{
  "dataset": "short read English sentences (LibriTTS-R)",
  "train_examples": 26041,
  "n_mels": 80,
  "win_length": 400,
  "hidden_act": "relu",
  "precondition_frequency": 50,
  "adamw_lr_other_params": 0.00088,
  "final_lr_fraction": 0.05,
  "weight_decay": 0.5
}
Rows from block 3 of a small CTC audio transcriber, named by matrix and row number. Each number is 128 + 32 x the weight over its row's rms, rounded and kept within 0 to 255. All counts start at 0. Numbers have three digits each.
After each channel's rows are labels from the 100 clips, of 14976, where the channel reaches its highest value: "loudest" is the band of the loudest frequency at the time of the peak. Only what is clearly more common there than usual is listed. The data: short read English sentences (LibriTTS-R).
# conv: width-5 conv (model.blocks.3.conv.weight, 208x208x5, each kernel summed), inputs 0-103

conv.78:141155075154127085103116147090141120137134161071129097140123126118110179116169144104151177062084134125134141122123126068181165154117128186145167140114096119101142141112128135118148193139105091131082174160134138137077146073063063156154166124126146133138161081084152146205100118153098109157066160133104184105146106
loudest: 4000 to 8000 Hz

conv.56:115147099162184122150168150142107132089150093143063169104116151187122106168128117126046132190129147092081119168152127157156166136173140124106117145092138132153116125140111134135116084140115139167206159132152116131143128156124106143182146120141151144108162116115113133139169247115137152114181154122148110145156096
loudest: 4000 to 8000 Hz

conv.61:131100117078170057154126134107122176094095100138201140076095137160147176137125106124087154083127133152123081125117107080131118081100089147184131095208171131145165131130131139107091169096187142125137144105110124148133127058143126149074059113148179163125132163093181097145106080096183117113150112128157171064160189
loudest: 250 to 500 Hz

conv.145:132136147103105143091109186116161152120117129136066116080123119126113071145110147182099133083124123136135167112121129103132088100101229133080133113186149126136152098108103143074142138154111168088194185100198129162152182157101136109139075131102100142139148149104119069120137135160129118124121123129164108132131230
loudest: 4000 to 8000 Hz; 2000 to 4000 Hz

conv.79:135131091148165127107163118104126099160153134153060183094106125118122146100138103137183155146107091115104127141084170104131131146132098178170119115110132161127149113098217092163118167095164109112143078143111125096171105114144115157125070212131153122128123134098129134160138131197147092120101153098115119076112163
loudest: 250 to 500 Hz

conv.152:123114130122097110202149162131091125130130141153139201109123098102105125133140092188118071132123176141224132093136124060152122094114135129150169167167180098134138118132121156117138098144126101160170092179113117142203160093186140119138110136100142138124187189077121116146144094179206099181094133173095148119140145
loudest: 4000 to 8000 Hz

conv.151:108089086111149107171140135089153123086138138115155169104146085181123164213161151095169174121139155157156162163116133144102105132140139142163086160127158150133126121146057156136118104087121148130138122091107165163101078184169115139150162064126159121138126192117118108174130119118142132164153103135139167255136086
loudest: 250 to 500 Hz

conv.100:183132164109196137086121108044112118080167059122103128157091097116121151138121120100163131130067084179125146164138113111123120102137118093088109174140111114079169156111146067068134116132106119072142093154084102109130121175158127088061109141072157188154110127102148114164130128112116112154126096141139104072103141
loudest: 250 to 500 Hz; 500 to 1000 Hz

conv.150:124160175132118078138070196187157209090142096137183176133135122141121164124048170102147090089143075086102164160137127086155160164142166188093096195100135130107129141113054157133078170091138134088192173097130132118138133152154102103166153112094106085149133150136131138136197140146128129182123174140189132115148100
loudest: 250 to 500 Hz

conv.183:125121133142124151143132165097119128110200106198090115103125096145132081066155132160125103120140128148189171102130155137182103154152144157143125179076129082172177105108187126113115091158138104153162168150113176196150118165172060137153123133087119098084123087060139112185113151160080140168080151175117124097136123
loudest: 250 to 500 Hz

conv.93:130112117114095165149113143120141134145120109151108161163107151086160176123038119102119212071179101075150121161157055127129129130120080169089133153121139130121174086110139145117122065150157108134138137133086147133133197218164066169217097132155160133147121118154075130099065129117192057161147108086162141081135119
loudest: 4000 to 8000 Hz

conv.169:103090177090114091117123164138126194076079126082131129139160074118142132154086102108128113137114104134081170143118130134057051098092106179107105112132084088108167206124124151133158101132139122115165125076166162125126109216157095101133118123099131073071110129129111147138159151132159145140143104183152065160159125
loudest: 4000 to 8000 Hz

conv.165:126169156150110125135084125137153108163139167120194132096110116132098165054133116144104172114127072164122159109154154133168126158180140202109120148190136087154180099145203142119168181119149092175144138139144101151078122112139119095140171167172065164150098155103156150100131121135125133111159153148157084115117108
loudest: 250 to 500 Hz

conv.12:100146142174148116163093145222075149139151128117126150042143156154103144182112123088154085185125132109101098134177129147121049123100129137120105116111105181060151136137145139101138126128175161122135126121133099112169050138161092111138167106122136143102086174175109095090055081074132137096109135162173106138099080
loudest: 250 to 500 Hz

conv.34:135111081084127116168073121157169141150130112107121127192135119068139132033125193089068148173061134182099092132097142044078172162133158086142122124103097131117125137215095146115039163133095185164124085101107074123101112150132187158113192135131127097139145076133151139131086103098165113072121127120108143100124116
loudest: 500 to 1000 Hz

conv.19:139125101138168115120083128117083154073153155105132144096161141117134140125135143129185099166116112128125157097083110049087112124109160137104101102204097170114109144108090146149155160074144143111163138076115100158146070075169087115130187161141095167155079135115146097102141077092138123109108106170168171177139155
loudest: 500 to 1000 Hz; 250 to 500 Hz

conv.60:153124111165129121120090115146115127051094091100143155162100165179097152189167127072168131162089116132118151187134103093084098168106131149124172145104079167115077150161179103116128163136099120120189137062083114157145127184167094149049141076122174158096120121184136151105082058116117091177114129176160177104084150
loudest: 500 to 1000 Hz

conv.135:097138157154124119143149105117109100154141106148115196111129095096090094158110103081102109111069141121140145166164131014143117169151105095149120205130162090221166148107139154137147126082112112108184094152096145101146161107158174181176106116116104160074101107122114157127149120085155127173120150106092149107108119
loudest: 4000 to 8000 Hz

conv.40:168113158122138126168098080083131173114155156159093105050096104214150104140144091155143108112104161139161169104102154107107044130091168139122123189222150099081128130096149143118121164109153135099159095163097156166135160119114099121130083079065092135153125169098159160154092108115131096172144086112135180172160115
loudest: 250 to 500 Hz

conv.53:125129182177180096140110147193077132155112160125165209127106162142096138099092178113117102170135152098138139126138164112139195142095154138108127115136147152093154143134112193132105140087165161125125147095193057170128099079140088155171187141220114100180103079106114139132159150103109140152128134123180127058137190
loudest: 500 to 1000 Hz

conv.138:161178121083076128114103153134153080127133100109119089155091099122151099094110101134107140094091139110098106098118140135138127177143123131116165159141085112122056161145149114099109131144083116165148149137076107110124165100119104121145107159110120054054117078155188114145094142146104149133097122146119142149099139
loudest: 250 to 500 Hz

conv.142:172179124118118103145119136122122105162137130088111131094118119070153109146114125087144105143129106180117158153104108149177143104133150153099129143067139154123171117140128119130188150161127080143179141133178104170187113114110137133210201144163113135184121063131104120100102109128117109100155102159189120144149112
loudest: 4000 to 8000 Hz

conv.104:101113129177150090125131123157119185063136191125160136156113127162171123088195098119112110157120161133147128130171092105151134110074105123170128141205121041151145112110175133134083109107120102127167128129055144108084160193140085078112126132090139122130179124131148170136137132151150127170145069121118160151085115
loudest: 250 to 500 Hz

conv.57:187107163148106152125091144144096155126073124106033138141104149074193177064163134128171091069100094089135105136133141133127103151129125133073095128152095160127122098112113111087133122099131139130107111156107113154217094141073064104138098172118176133183110117035124106139070127118135113156172126125117128129152066
loudest: 250 to 500 Hz

conv.28:103150151128154118174104124129127149025151133149132134124138089167127135119151181072133123140075119141103130120149134124178189157096132133130200151092162130102114067141137101132151126085145102155112197128170140118136086160109156105153096157126122160156134141138182176156130122115069135165119109134100176114126111
loudest: 250 to 500 Hz

conv.158:146115075117118153095132121108147138081151073072150086148135138154082165062161116105178076141084070131147121149150091132103090134094114107141139077143139157108131139115164151076147098117163137087143105139086177146134074112149101106128128138139112136083031133106118133153067059079090125192117103183132120079121153
loudest: 250 to 500 Hz

conv.191:129140178157168126140111151214123112179119098106137171161112173040134130078116121149069117116167132139071112215171127081132132130116109139094177103098097139167146114139138111165119175155112089140125119186088087087102178120149069129161115100138200135085117091167095140125176124168186162159147151088132130066142091
loudest: 4000 to 8000 Hz

conv.189:160204133141139110080105131157102111096146136087207184126175101121124115057113135111103119151121125169079109132069088159184125157158079180107147115151118113120064166106226127101095137088156140137155124115116044084166096114116083078086120155095112096111119128115148137151099129152101133170118112114094096101128165
loudest: 250 to 500 Hz

conv.35:087150084119078103154153100077135145121185123145159120140129158097095141099154090143162070064091110132119155123122077059137078175083069113202095180161145146104172074109153136117127128159145117128147118187102183107088184122147129127113054107122111177174121093126106135159109146126196059107143097138114153100127131
loudest: 250 to 500 Hz

conv.0:117145210121074156059122114129114099161118132134145183062147160095124133102113111119110109133126149114133113129228106134136172143191083133123170083130143093134182129144145142067134116122110140125161144091111121079199111131115205142196100183116130165174152167125131146143177138132131132097118144174115111153150107
loudest: 250 to 500 Hz; 4000 to 8000 Hz

conv.17:114108137110099102133138137134072107124130100118151132064137141095140087122170113107149154144128124155095113143156107121074085145077071114081118165157104157172131175111103124115095131111093118098123171176130119098081087150151172104105092048116107065187098226164138137112166080176168142182112100096099108158143105
loudest: 250 to 500 Hz

conv.33:121083158140166153159121176147100123103119128158133160087101106127139124122133119155180173100124116153146094183167185135150165157093133120120129183138093079129207084095159116162146120150159123123109095159101180168124163181158125141192146118059115168118088108137136121149195204169109220133200181124127093115169093
loudest: 4000 to 8000 Hz

conv.36:109162196122180088112064147157181158093150126122102128181111093120089123119153118141222092145116074182126133162169094102119105145153064115153150110058133158089137108166085088115108136121089063098068152120135082124062157101145153117128109099111151108138076101151139115156174178105144163056090141154158127117073098
loudest: 500 to 1000 Hz

conv.82:136156114154176121084097130149117095151143122150164161147145088121134118093124127116149129223089127164137118139164146124214202199216080132130133130101114105122057107145189119108111131126137174123108135069105102124111108111081138115148218175152101071092115082143134162127122112099097148139125127144093135166149129
loudest: 250 to 500 Hz

conv.175:114126149081106142130069119163188219131185160116129143096122067132122103075051101091126140089177107155143122090094160117203137175227129168174114149110097115113138166166166155146088158103090073071089146135141101120187117106133123163127116153113093119124087121179102122103130135100144102151154112136065122120121133
loudest: 250 to 500 Hz

conv.6:130122163118127106114119121114128176101105085134149088176103152215097185169157103114135161099196117085118148156149089191100067123114104156174076125173145166119142116125111133114158104105199113121098099171093099122097152114123099116104128068132139094170146160152109111163112091118112134145140139070130129168133096
loudest: 500 to 1000 Hz; 250 to 500 Hz

conv.201:153125108096175142104107108117055136101134122072077070101097064131136119097115128118113100079096136106124093152086119035109097151196154148122153154096136111158164123130117108116127141132046130094156162124104166089137124125159123180099065120101122091093096062139097153195151169117116157148134065147118132128134126
loudest: 250 to 500 Hz

conv.124:171194138138127152151080101188088116128126126135170177095090123119112145164115140061146103109189133169101123116167102130096140164092112131111160162111088160123100119153150184162150165160136140144110165141075091145207105160125134166115146090114149075113150142121149123157156118125165132160121108137145111129148123
loudest: 250 to 500 Hz; 500 to 1000 Hz

conv.2:106098130085066153140118118097134112133123127168142094133118133153148118101120144210140143213198169145110094100147173187119205081153136088063097152085162161108091114151114095149139144148151146145165125138133123139151090093130085092136067170113164145076132204108127087116130161155123150128139189164147094092092131
loudest: 250 to 500 Hz

conv.44:124137136170118110147098098166091140159156117139158112185131081160113174120091164174168142176189162113127157119088146159128160088126111108137136049015155123170108119148118142102144112130145150124095089101138115131112162132107157115079160142147118116085166174115081170143131103121120120116131107096111097175097115
loudest: 250 to 500 Hz

conv.86:138147119147113092153088119147116117160105161121129111158116139099165090174128120152167165098165133147117074118204154139108082049172135141199174137124150116137139095088106101126157152105104105140160134186101184126174179121124123140186119073143166169146111093133130187146213136148099154182128191111177159123121088
loudest: 4000 to 8000 Hz

conv.107:097133074126145126154129191141169157034087166140122127106050120115096132148143135141132084102117170145169164155109082096175152098101140107092126168214177121130132101111068113151170163105140058180121133126137132151114120075184085112163130101136115101129146077173150125143122159109091169190114131137130160177106119
loudest: 4000 to 8000 Hz

conv.101:105105146090141105119092084098148189212160092133155098111121150140085114102109153121162041107106130124106131140133128073092143083087187145099161084114127131105080128122063152110120147133142151095182161092137072147107101135101124156188095088201138093109092153127144085079128095095121114109086120133121082153069101
loudest: 4000 to 8000 Hz

conv.85:119135112215088133108140140141164174125148092150163118064161126189155103091030109073181139120180177130116173157169111128116089154135129121096117070140114098120125115105111098120104090146116147077125126159096064120125073139142157071106132091083128076147135155153090147140155147184098111142173130156160116183100142
loudest: 4000 to 8000 Hz

conv.64:166157125163113115132113097139082111127126116082145120095088132081043094112143152116141079167090089089132153119114101045160073186122126124139118053112131167117154151138136111120113094097171117107104113122089094089124145142181127096100126110211114138103086078142106108111125094138156083120119057161149097089105151
loudest: 250 to 500 Hz; 500 to 1000 Hz

conv.49:074150148070180087157135145097120162146082134172137132076198110136113127142147091116098098105133136113130145121153106142145131078099126103074168128107139148141144118093116167139165135198152089133153091183113136147098125119099129149126091137174126130155141138115130155122068125140151096156110141175154137079136089
loudest: 250 to 500 Hz

conv.97:153118112091107129181136131179119110192145106134140158133126121119141066124128114122123092094125158110149114122180135139117106110099081064079138129048123101139165115097156127129093137221120113134091148169124123121105127160088175131131095136142138120106082177120117108148115125200152131166084114154052120038150077
loudest: 4000 to 8000 Hz

conv.196:123195115110179110106086146157122189052111110121152115116058116148107160163115084135108112178127126083136115110116060163119126081100088072120162160145120125102101101111128146136137085163209135109075180096122171119131128138122088126110182166129150152090098200142132081105160101109124163140061112139149186232118108
loudest: 250 to 500 Hz

conv.160:083096082075125143136135118132167074114160169150101114144159162049110112158123112127113102148133093111051168116135065126077210161171157106153120160027148160152167106117122176096117099130111136135179131146156129144113102148108128177140177095079093116106166175115121112095095133196125082129115132138187099140108099
loudest: 4000 to 8000 Hz

conv.4:189079129134117091122131082139115149132160143163136138052105125092110134134103097139137087149099047135149179113114114024169105124084119088148192146047119148128177136087151167112177170137138145161107135178137140103157100109188090110179127159127157172111113115101117082141088111145146125147101064115112044112167191
loudest: 250 to 500 Hz

conv.32:149098161137131100157150118127069138137123162131162094066112163126121124163156132106123142097161126119090134093117100168083073117088114126146067140248119154081142114097117077139132115186174147083114106166117203156113143111139093119091140084138088111203137192141108084125078133164116132170108142111118166129156101
loudest: 250 to 500 Hz

conv.51:182139109144121181124153185154121130068128058132143159114114189103161091134134126121155116138119135107113175213191111109089164179135127097075156147147124144127143138110099119144107118141136129145187182123158183123079118173168104118164143058085125127100150109210115145157196210150136177100151159159164124132141180
loudest: 4000 to 8000 Hz; 2000 to 4000 Hz

conv.172:076122194128105163132173126120093133123175084140226151082212091106167217133094121119095186192103094109132164102100155149191194164183148147103118151075130138177165142121163169142112148109157162166108135138119104130189106135159116124090155147126112143156102097111153166115144133147139111120128117137166158081117107
loudest: 250 to 500 Hz

conv.123:105115125096137222142150149155128143131194154136132171110161088130136100097103101100133115074137175180143124133148189116148102130127166115108138166111215150174142102158128176134082138181160162107108141176116134101156138151105105124115116158092152103048089128135078157104129140162200150094125111171128092139167130
loudest: 4000 to 8000 Hz

conv.133:142103096104143148129107137098107040112145206146126129194140144099130122091134117142177117183150089160098140137076160124131170046118115117121170104068153137124179138194172119070090135133145192145106119106117105127113098097159139102164138195121087138089081126124113209134121077138132118147115096125136092080115148
loudest: 250 to 500 Hz

conv.105:122124166188129125113116117141111134124101172148107122040146182160149101085122101090100142116164102134146100138181134175151087131156102173162123122198096106124183139086205091170066125117143143124145144195088156131175188210134136108131114147093080118135098138126150106147146152157158125135117168073113124012101075
loudest: 500 to 1000 Hz

conv.159:127119077121106139175111139136131135148171186132224122198125128073123147132159104110098128174076072180092157145133109182127138142150130062089102102049116137145103098163121108083122110140114158199115095127158120166038080138109136126111116196145086105134138188123151128092101132136096112138124161172119152111131084
loudest: 250 to 500 Hz

conv.205:142110158175101145192122101144170151104128162151180133171153114108156133099124133118128157121129120134152152141168142089109105151033162141137083115141131176086098127211146121074116116125165140177141089107108074119102174110158108180128168136119128139145141117073136137144076106102197089131140125111120123098127120
loudest: 500 to 1000 Hz; 250 to 500 Hz

conv.16:188125180109152133127186170204142123167138202126082151116143136114137112098139123122134114127147104103092125204151090105124139127130156172094137118115129076124123121157135094145208153123139156111124134119159110110102164136095192135184121146131122125114100063179124131104151081141140106130175184188160178178126098
loudest: 4000 to 8000 Hz; 2000 to 4000 Hz

conv.111:243145168119080142136122154155122157126118104065113145145138121119168151127135100132132120140109123127126137201117093079133135145133166126116127123139142134186147155104131110074126103140143118147065151090109094111180096135142162126154217131050151103097120172180129115174136181122099182138170120133128144142158118
loudest: 4000 to 8000 Hz; 2000 to 4000 Hz

conv.94:113157188127088145130068153105045139142168163117124155083103075074183150078120074155056115125091088103103126138181190103130125163127156122084140177087112130129104146159132149137093137086167117091127094149102195160135134094184115129135102089115129169136121155152138103174143189116179124133149143199165117099133116
loudest: 4000 to 8000 Hz

conv.91:098117114100157110173088113114069110053117140153142114148116140104120149147122098083144059123173093153107126102148109046219132127085089128093139105106095134129096128073180126201122105097195056190129114134144148093171114116160011126103125110112130174109048105145149158084103131167126075123114165092162147103123139
loudest: 250 to 500 Hz

conv.137:154078195105116120159134195199136143104136117124155173112165132165171168128127141109154122085133161114127131199164116127099167107090094133134133166153079116090156153073102086149140119137123117119165136093160149092135163164200149195184143074118197108140113136204116133146139154191131212155147183108090148115145165
loudest: 4000 to 8000 Hz

conv.119:100124248110068126144142138128131153160143175167115185173169132126068124145145188088169143112151142116134103120134138098178130117160110156179081144099110116105090149143168120164142134075161109102147142068099100134106153126144093111093098108093131124132072091176107104128187122125113130158150166106101149119142126
loudest: 250 to 500 Hz

conv.13:101058112150115149136100147062070150183115150105147111080113128120124104117069143153112118133162113099127120177124065139121116147175130163150130150048125135123084128141056079139140095066104099093197162112121146148115112117062159149144096140117152071117082134145104131113130100114155088144097222108119110135129105
loudest: 4000 to 8000 Hz

conv.184:081095120060156179126083134092054085146076160099096115033167106138170122126095183135175143137069106108166148140104164123193129126072155119187111102084146134124123110127051139111091101105084140061124118162133098140142165113097155148128118098173138195125111128163117117103158119080161159148130183162117114085133115
loudest: 4000 to 8000 Hz

conv.1:121142134199157122153097133121155131087132076124215137211122152115081187126119139108083138119135070108105155153171141186128207203125123107090166124141119110146080133165114114047141124085142167086141140152123133132079097139123077131186144156130147142087144108130109173114153140115087151147117159115116135094108077
loudest: 4000 to 8000 Hz

conv.168:113137192125168189148124187117122090134118175149161148124165112153133148139090090139119167224158130136161123149109155180076077095114119093123105149090145131081140112122107125104147163132105156091113120175154112190143113108118149121106074055095095138111104240148141126049132074152164118144138104144055133096103102
loudest: 250 to 500 Hz

conv.117:097163149174110111102115112108084130091100126118151147054099091122152144083121156143113138182137202102159114096093117078115139176093027145097172128181180073156130118065169176157142082108112103105184152113081091111147114108130151142123144103146133077151140120164165132142130147166128146159167100117156129168153156
loudest: 250 to 500 Hz

conv.127:101124155152187148136142138151112151108126116092201147144129163047149132078124110135096113223145087103060155130142098157108175117114089075123114133074093158115127148142135082114088132136125177103132111150154128129112067097117153114071125140169067126157143203074151121103122167149107141154123084114097098057142122
loudest: 500 to 1000 Hz; 250 to 500 Hz

conv.95:165179160138113121125094127150111112073131120137095073136135118154095111137130128117154171166108116099072157108113155080092130100109197123162168098164113072124081132094115116094164164154099144129092106126150086142133052095095135124177218163175090093110187128136137114096090083132083175114157076119103141203086151
loudest: 250 to 500 Hz

conv.43:134145171133117138106154122110128137156096129166137115157150136123116137125143134125169091103225131083169137106099126187143127098162097241175123147125094137071177112142122102124109143167134076122126081169094135100099146165112113098143084138098148129127124161091084083142142132135149110140115151133084074029117074
loudest: 250 to 500 Hz