Weights of a small CTC audio transcriber: log mel input, batches of 64.
Rows from block 4 of a small CTC audio transcriber, named by matrix and row number. Each number is 200 + 40 x the weight over its row's rms, rounded and kept within 0 to 999. All counts start at 0.
After each channel's rows are labels from the 100 clips, of 14976, where the channel reaches its highest value: "responds to" is what is common among them. Only what is clearly more common there than usual is listed. The data: short read English sentences (LibriTTS-R). In brackets: how many of the 100.
# conv: width-5 conv (model.blocks.4.conv.weight, 320x208x5, each kernel summed), inputs 0-103

conv.223,163,160,233,264,272,234,119,209,270,167,205,249,191,205,186,202,209,229,201,196,161,104,183,244,186,235,248,185,215,237,218,181,201,205,119,190,196,270,156,261,224,259,166,233,237,223,270,107,167,213,264,136,188,320,212,269,224,203,149,240,180,165,241,200,196,196,196,186,221,195,195,261,213,196,189,250,196,302,200,176,193,118,162,222,140,215,257,245,207,207,267,214,267,232,203,192,217,215,206,162,149,233,165,179
responds to: the word "i" (39)

conv.211,207,137,136,303,196,169,173,210,155,184,294,239,182,191,187,196,199,159,197,191,236,121,290,221,250,222,196,172,259,201,217,209,146,207,242,240,225,194,254,229,140,278,187,170,227,255,206,157,170,209,221,166,193,166,162,169,173,204,316,187,196,211,204,243,211,168,185,214,182,247,229,181,175,174,149,241,211,230,225,209,210,285,201,253,254,191,204,215,187,177,154,204,222,188,204,149,286,215,246,182,232,143,293,187
responds to: the word "what" (27)

conv.80,210,231,218,218,174,174,205,185,206,224,183,186,203,214,213,167,176,242,174,256,145,240,213,235,219,131,232,197,162,224,175,212,198,286,154,116,189,216,205,147,164,131,248,186,239,141,227,214,204,162,174,263,189,247,211,213,300,227,304,270,270,170,131,192,222,245,259,207,149,151,145,227,190,224,165,205,271,203,171,167,191,209,176,189,175,215,205,110,231,185,189,177,206,181,156,209,142,244,173,215,237,252,63,224
responds to: the word "not" (27)

conv.69,138,76,241,171,206,230,222,176,158,188,228,190,271,224,278,219,222,196,184,170,249,199,253,186,180,201,234,159,186,232,126,170,259,153,170,197,205,136,220,220,157,251,211,155,181,185,251,182,213,125,179,241,210,260,173,273,154,188,189,101,240,187,215,158,224,194,168,215,225,183,176,243,149,194,105,220,135,188,176,202,161,224,228,166,189,118,177,185,232,248,201,249,180,221,137,162,216,196,235,214,189,221,273,212
responds to: the word "not" (25)

conv.208,179,208,199,150,158,188,199,130,215,211,241,224,220,182,159,237,244,249,83,203,241,166,123,242,154,261,211,164,249,223,232,171,247,196,233,279,196,225,247,199,261,178,261,244,168,222,228,190,210,269,152,181,174,250,157,220,167,213,146,314,155,242,191,228,240,185,141,245,162,218,186,311,187,168,166,240,206,171,167,173,209,251,181,237,187,249,159,234,194,229,234,254,269,185,234,133,240,207,151,193,271,171,207,213
responds to: the word "what" (27)

conv.5,235,294,152,233,207,180,210,207,260,255,178,235,191,231,225,252,220,189,257,178,196,209,192,191,201,257,181,208,209,254,205,154,211,203,162,177,178,250,143,173,121,161,190,229,123,184,181,242,172,243,195,248,224,231,192,208,249,162,163,186,190,171,160,204,200,206,197,158,296,245,155,189,256,244,202,193,194,155,127,238,180,234,272,183,229,164,163,95,229,131,196,163,224,185,235,180,215,207,193,87,244,166,130,238
responds to: the word "was" (26)

conv.319,246,111,190,190,165,153,159,176,184,212,231,252,189,202,243,221,209,147,148,193,228,128,212,174,216,241,217,178,268,170,202,169,94,111,258,291,215,190,241,173,243,176,238,117,197,255,164,193,183,177,238,224,231,143,151,210,192,207,251,183,175,195,94,164,274,134,189,241,208,260,175,192,177,172,233,195,225,181,163,245,188,222,190,187,278,170,275,180,208,232,243,208,189,245,259,219,285,215,260,151,175,187,201,211
responds to: the word "is" (26)

conv.49,170,212,243,212,214,239,145,127,214,245,188,228,201,205,152,258,160,119,201,271,194,210,262,212,239,195,194,193,247,228,205,280,149,202,240,246,149,167,252,313,240,209,215,190,119,188,185,196,250,252,190,237,262,161,219,280,274,262,190,259,179,212,187,266,181,215,206,175,287,231,144,249,244,182,206,214,229,178,179,191,249,229,150,169,200,192,211,126,158,215,220,219,221,185,258,206,200,189,202,218,239,240,153,268
responds to: voice: female (81)

conv.258,197,230,201,158,204,201,98,227,224,193,213,193,191,296,218,219,232,222,173,285,246,132,224,149,203,245,188,240,147,237,211,147,194,146,229,178,174,148,215,204,240,186,167,133,183,268,207,186,204,250,225,242,266,256,209,251,186,226,140,200,218,228,247,166,202,186,182,260,168,209,198,141,167,263,157,209,219,203,168,197,189,235,238,159,168,223,207,240,271,214,207,216,232,190,234,188,301,125,175,291,244,243,281,217
responds to: text has "what" (25)

conv.242,176,216,143,193,174,200,239,243,148,217,249,104,165,98,128,206,187,230,211,131,238,186,146,116,191,222,200,190,215,206,295,206,176,282,186,235,197,173,202,168,173,155,151,260,197,169,177,174,191,157,196,185,155,278,165,148,182,217,203,206,178,211,194,194,133,148,169,202,155,275,202,159,180,138,162,157,159,157,180,264,222,198,231,232,169,113,190,234,158,184,241,211,221,243,134,159,277,140,134,233,196,159,177,210
responds to: the word "i" (38)

conv.96,297,241,226,280,239,220,237,265,233,111,242,191,190,196,227,129,185,147,229,185,201,210,139,210,179,226,193,247,235,144,187,126,166,216,177,213,224,207,163,193,222,134,172,271,214,183,183,168,166,211,179,216,183,211,245,131,149,216,231,204,216,168,211,269,118,247,200,262,196,171,213,208,212,175,163,212,244,214,230,273,134,175,224,164,99,161,194,210,156,244,197,235,204,193,134,273,230,190,205,259,225,181,145,141
responds to: the word "was" (28)

conv.187,218,216,175,265,139,226,187,211,256,181,276,139,178,253,138,211,147,189,147,221,198,195,223,163,149,175,190,186,252,178,173,191,230,224,226,122,224,145,246,263,203,149,200,169,257,205,155,214,191,225,147,200,201,183,136,208,189,226,154,189,130,160,192,202,200,189,256,212,179,221,200,275,217,246,192,257,251,202,145,143,222,247,210,238,204,233,188,260,172,130,133,225,161,235,225,166,199,239,193,202,188,224,238,179
responds to: the word "to" (35)

conv.167,200,312,202,170,210,130,199,275,202,174,213,198,160,194,241,172,197,240,233,221,179,215,171,199,253,243,222,147,134,184,158,198,235,241,152,214,178,148,145,254,251,181,111,153,183,233,160,282,216,209,185,184,162,245,222,150,161,137,185,236,191,149,125,217,152,155,231,198,160,213,285,167,285,259,240,143,164,157,173,167,169,177,195,270,158,232,211,243,163,237,154,213,213,152,159,186,173,197,237,252,150,194,212,220
responds to: the word "to" (34)

conv.232,231,235,168,268,209,188,199,198,155,195,164,223,162,161,159,254,166,198,204,229,161,229,257,199,260,234,188,162,163,149,254,238,216,215,268,252,226,225,218,164,160,192,165,115,143,248,184,181,141,216,205,203,227,223,207,222,226,176,157,194,201,314,165,187,210,200,232,219,277,233,237,227,157,120,174,200,142,217,230,225,230,198,207,163,241,173,257,211,181,276,250,195,227,183,165,152,241,203,167,261,240,199,283,237
responds to: the word "i" (82)

conv.225,196,149,101,164,173,203,271,179,172,223,195,170,252,222,178,158,194,201,183,182,202,200,207,157,227,167,328,174,236,172,215,171,151,223,181,226,228,214,259,232,181,157,231,196,225,253,204,151,220,138,185,180,196,177,237,202,136,150,248,219,254,179,210,158,179,175,199,146,216,238,195,202,221,242,208,154,177,189,110,200,211,199,181,220,344,128,224,217,297,182,196,253,146,195,175,234,243,167,207,195,137,210,133,243
responds to: the word "to" (33)

conv.131,202,109,182,249,156,246,148,215,227,177,177,205,181,202,241,136,266,157,199,203,161,192,144,189,206,236,232,205,207,230,216,222,181,234,138,171,186,222,246,220,158,236,187,280,267,186,199,229,185,180,239,183,192,220,209,276,241,223,213,131,177,203,170,193,151,201,188,205,244,265,111,211,209,192,149,201,211,202,202,196,156,195,168,195,149,188,197,146,145,225,186,124,164,220,233,236,220,216,205,211,217,201,227,267
responds to: the word "is" (31)

conv.89,203,220,251,252,192,160,212,200,203,197,190,200,163,151,213,191,234,219,270,165,214,168,139,166,130,161,158,257,180,96,204,272,205,134,229,231,200,213,215,221,199,217,223,132,284,185,195,226,196,258,163,175,204,173,159,185,204,210,147,152,190,201,122,166,115,204,202,209,186,195,230,213,144,223,130,224,184,171,145,194,186,140,189,183,207,175,184,160,264,241,268,215,141,174,254,240,258,240,231,243,181,175,230,197
responds to: text has "what" (26)

conv.266,191,202,185,254,205,227,192,217,182,137,202,145,183,155,171,132,194,185,173,211,172,241,208,168,306,243,168,201,223,200,243,190,253,262,227,328,152,155,209,187,212,207,167,196,205,251,206,173,153,181,192,105,190,175,165,247,172,222,240,218,142,298,190,232,208,230,198,173,242,266,147,204,203,189,201,227,202,240,171,223,190,247,102,142,328,198,216,224,210,208,250,200,202,202,198,238,257,177,168,198,193,156,129,216
responds to: the word "is" (28); the word "what" (25)

conv.124,241,171,222,173,263,216,168,181,166,238,176,142,206,212,188,222,199,193,207,198,135,184,145,158,272,251,160,208,212,169,196,155,265,248,209,183,157,128,166,182,196,198,156,234,210,207,219,183,223,267,196,192,194,201,97,307,207,208,185,185,191,276,232,252,188,194,163,220,91,231,226,190,191,255,232,217,132,203,171,238,208,167,223,207,300,185,219,215,218,169,189,255,238,221,179,211,261,160,207,190,223,187,191,162
responds to: the word "it" (32)

conv.23,203,174,126,255,201,208,205,221,333,261,255,182,232,181,248,174,193,148,145,264,196,208,159,216,234,200,160,208,162,228,162,210,188,213,216,168,177,221,240,128,184,223,190,212,203,183,213,244,190,197,129,222,204,274,151,207,213,178,234,169,148,165,248,256,220,242,128,174,233,251,219,235,211,177,218,212,239,182,211,293,244,241,170,213,263,228,146,199,170,267,246,221,192,178,219,177,168,257,181,173,151,230,168,215
responds to: the word "to" (33)

conv.71,229,248,171,110,183,179,271,218,171,226,200,175,303,217,186,242,131,229,169,139,183,194,177,223,178,194,150,170,193,264,214,211,179,269,176,187,206,211,275,161,273,185,231,221,195,144,222,228,164,242,184,233,211,172,174,193,232,287,161,230,206,275,222,256,158,237,235,183,181,227,223,290,185,161,185,163,182,238,186,199,158,206,101,143,71,240,220,229,193,160,244,189,240,228,226,240,235,194,176,194,154,205,153,195
responds to: the word "do" (27)

conv.150,222,142,187,238,175,189,224,213,171,205,174,212,168,193,162,326,153,227,243,154,155,183,163,157,192,119,196,223,216,228,198,216,290,230,217,161,208,161,131,229,265,204,173,219,194,227,281,239,194,201,306,146,166,176,272,198,127,211,198,246,188,221,164,162,196,146,204,231,167,234,237,196,217,163,187,133,245,203,166,149,174,242,186,238,179,186,228,234,283,213,195,125,229,177,160,170,267,188,183,180,148,151,125,150
responds to: the word "you" (37)

conv.212,158,209,189,135,193,152,255,236,198,255,181,259,164,222,225,177,248,220,190,178,231,194,236,202,210,148,232,186,163,195,226,257,108,225,269,218,258,198,159,151,195,193,212,112,223,189,168,221,253,172,285,264,210,176,227,164,219,201,160,176,192,164,159,187,181,191,153,191,276,148,194,251,197,190,246,184,214,174,227,218,169,186,187,206,106,169,248,149,207,241,194,185,241,245,175,140,155,177,198,237,255,253,239,314
responds to: the word "to" (36)

conv.54,155,218,202,221,167,238,274,259,184,191,140,222,220,240,201,140,234,195,211,252,215,264,242,85,193,199,254,247,159,170,224,161,112,229,180,219,178,285,215,258,187,168,184,214,177,241,210,189,218,181,214,250,254,184,240,269,270,208,210,190,219,270,226,223,167,184,166,236,310,163,171,200,183,288,164,276,265,161,227,228,238,211,172,192,129,258,251,166,195,255,222,222,169,234,218,210,216,124,170,252,263,183,233,206
responds to: the word "was" (27)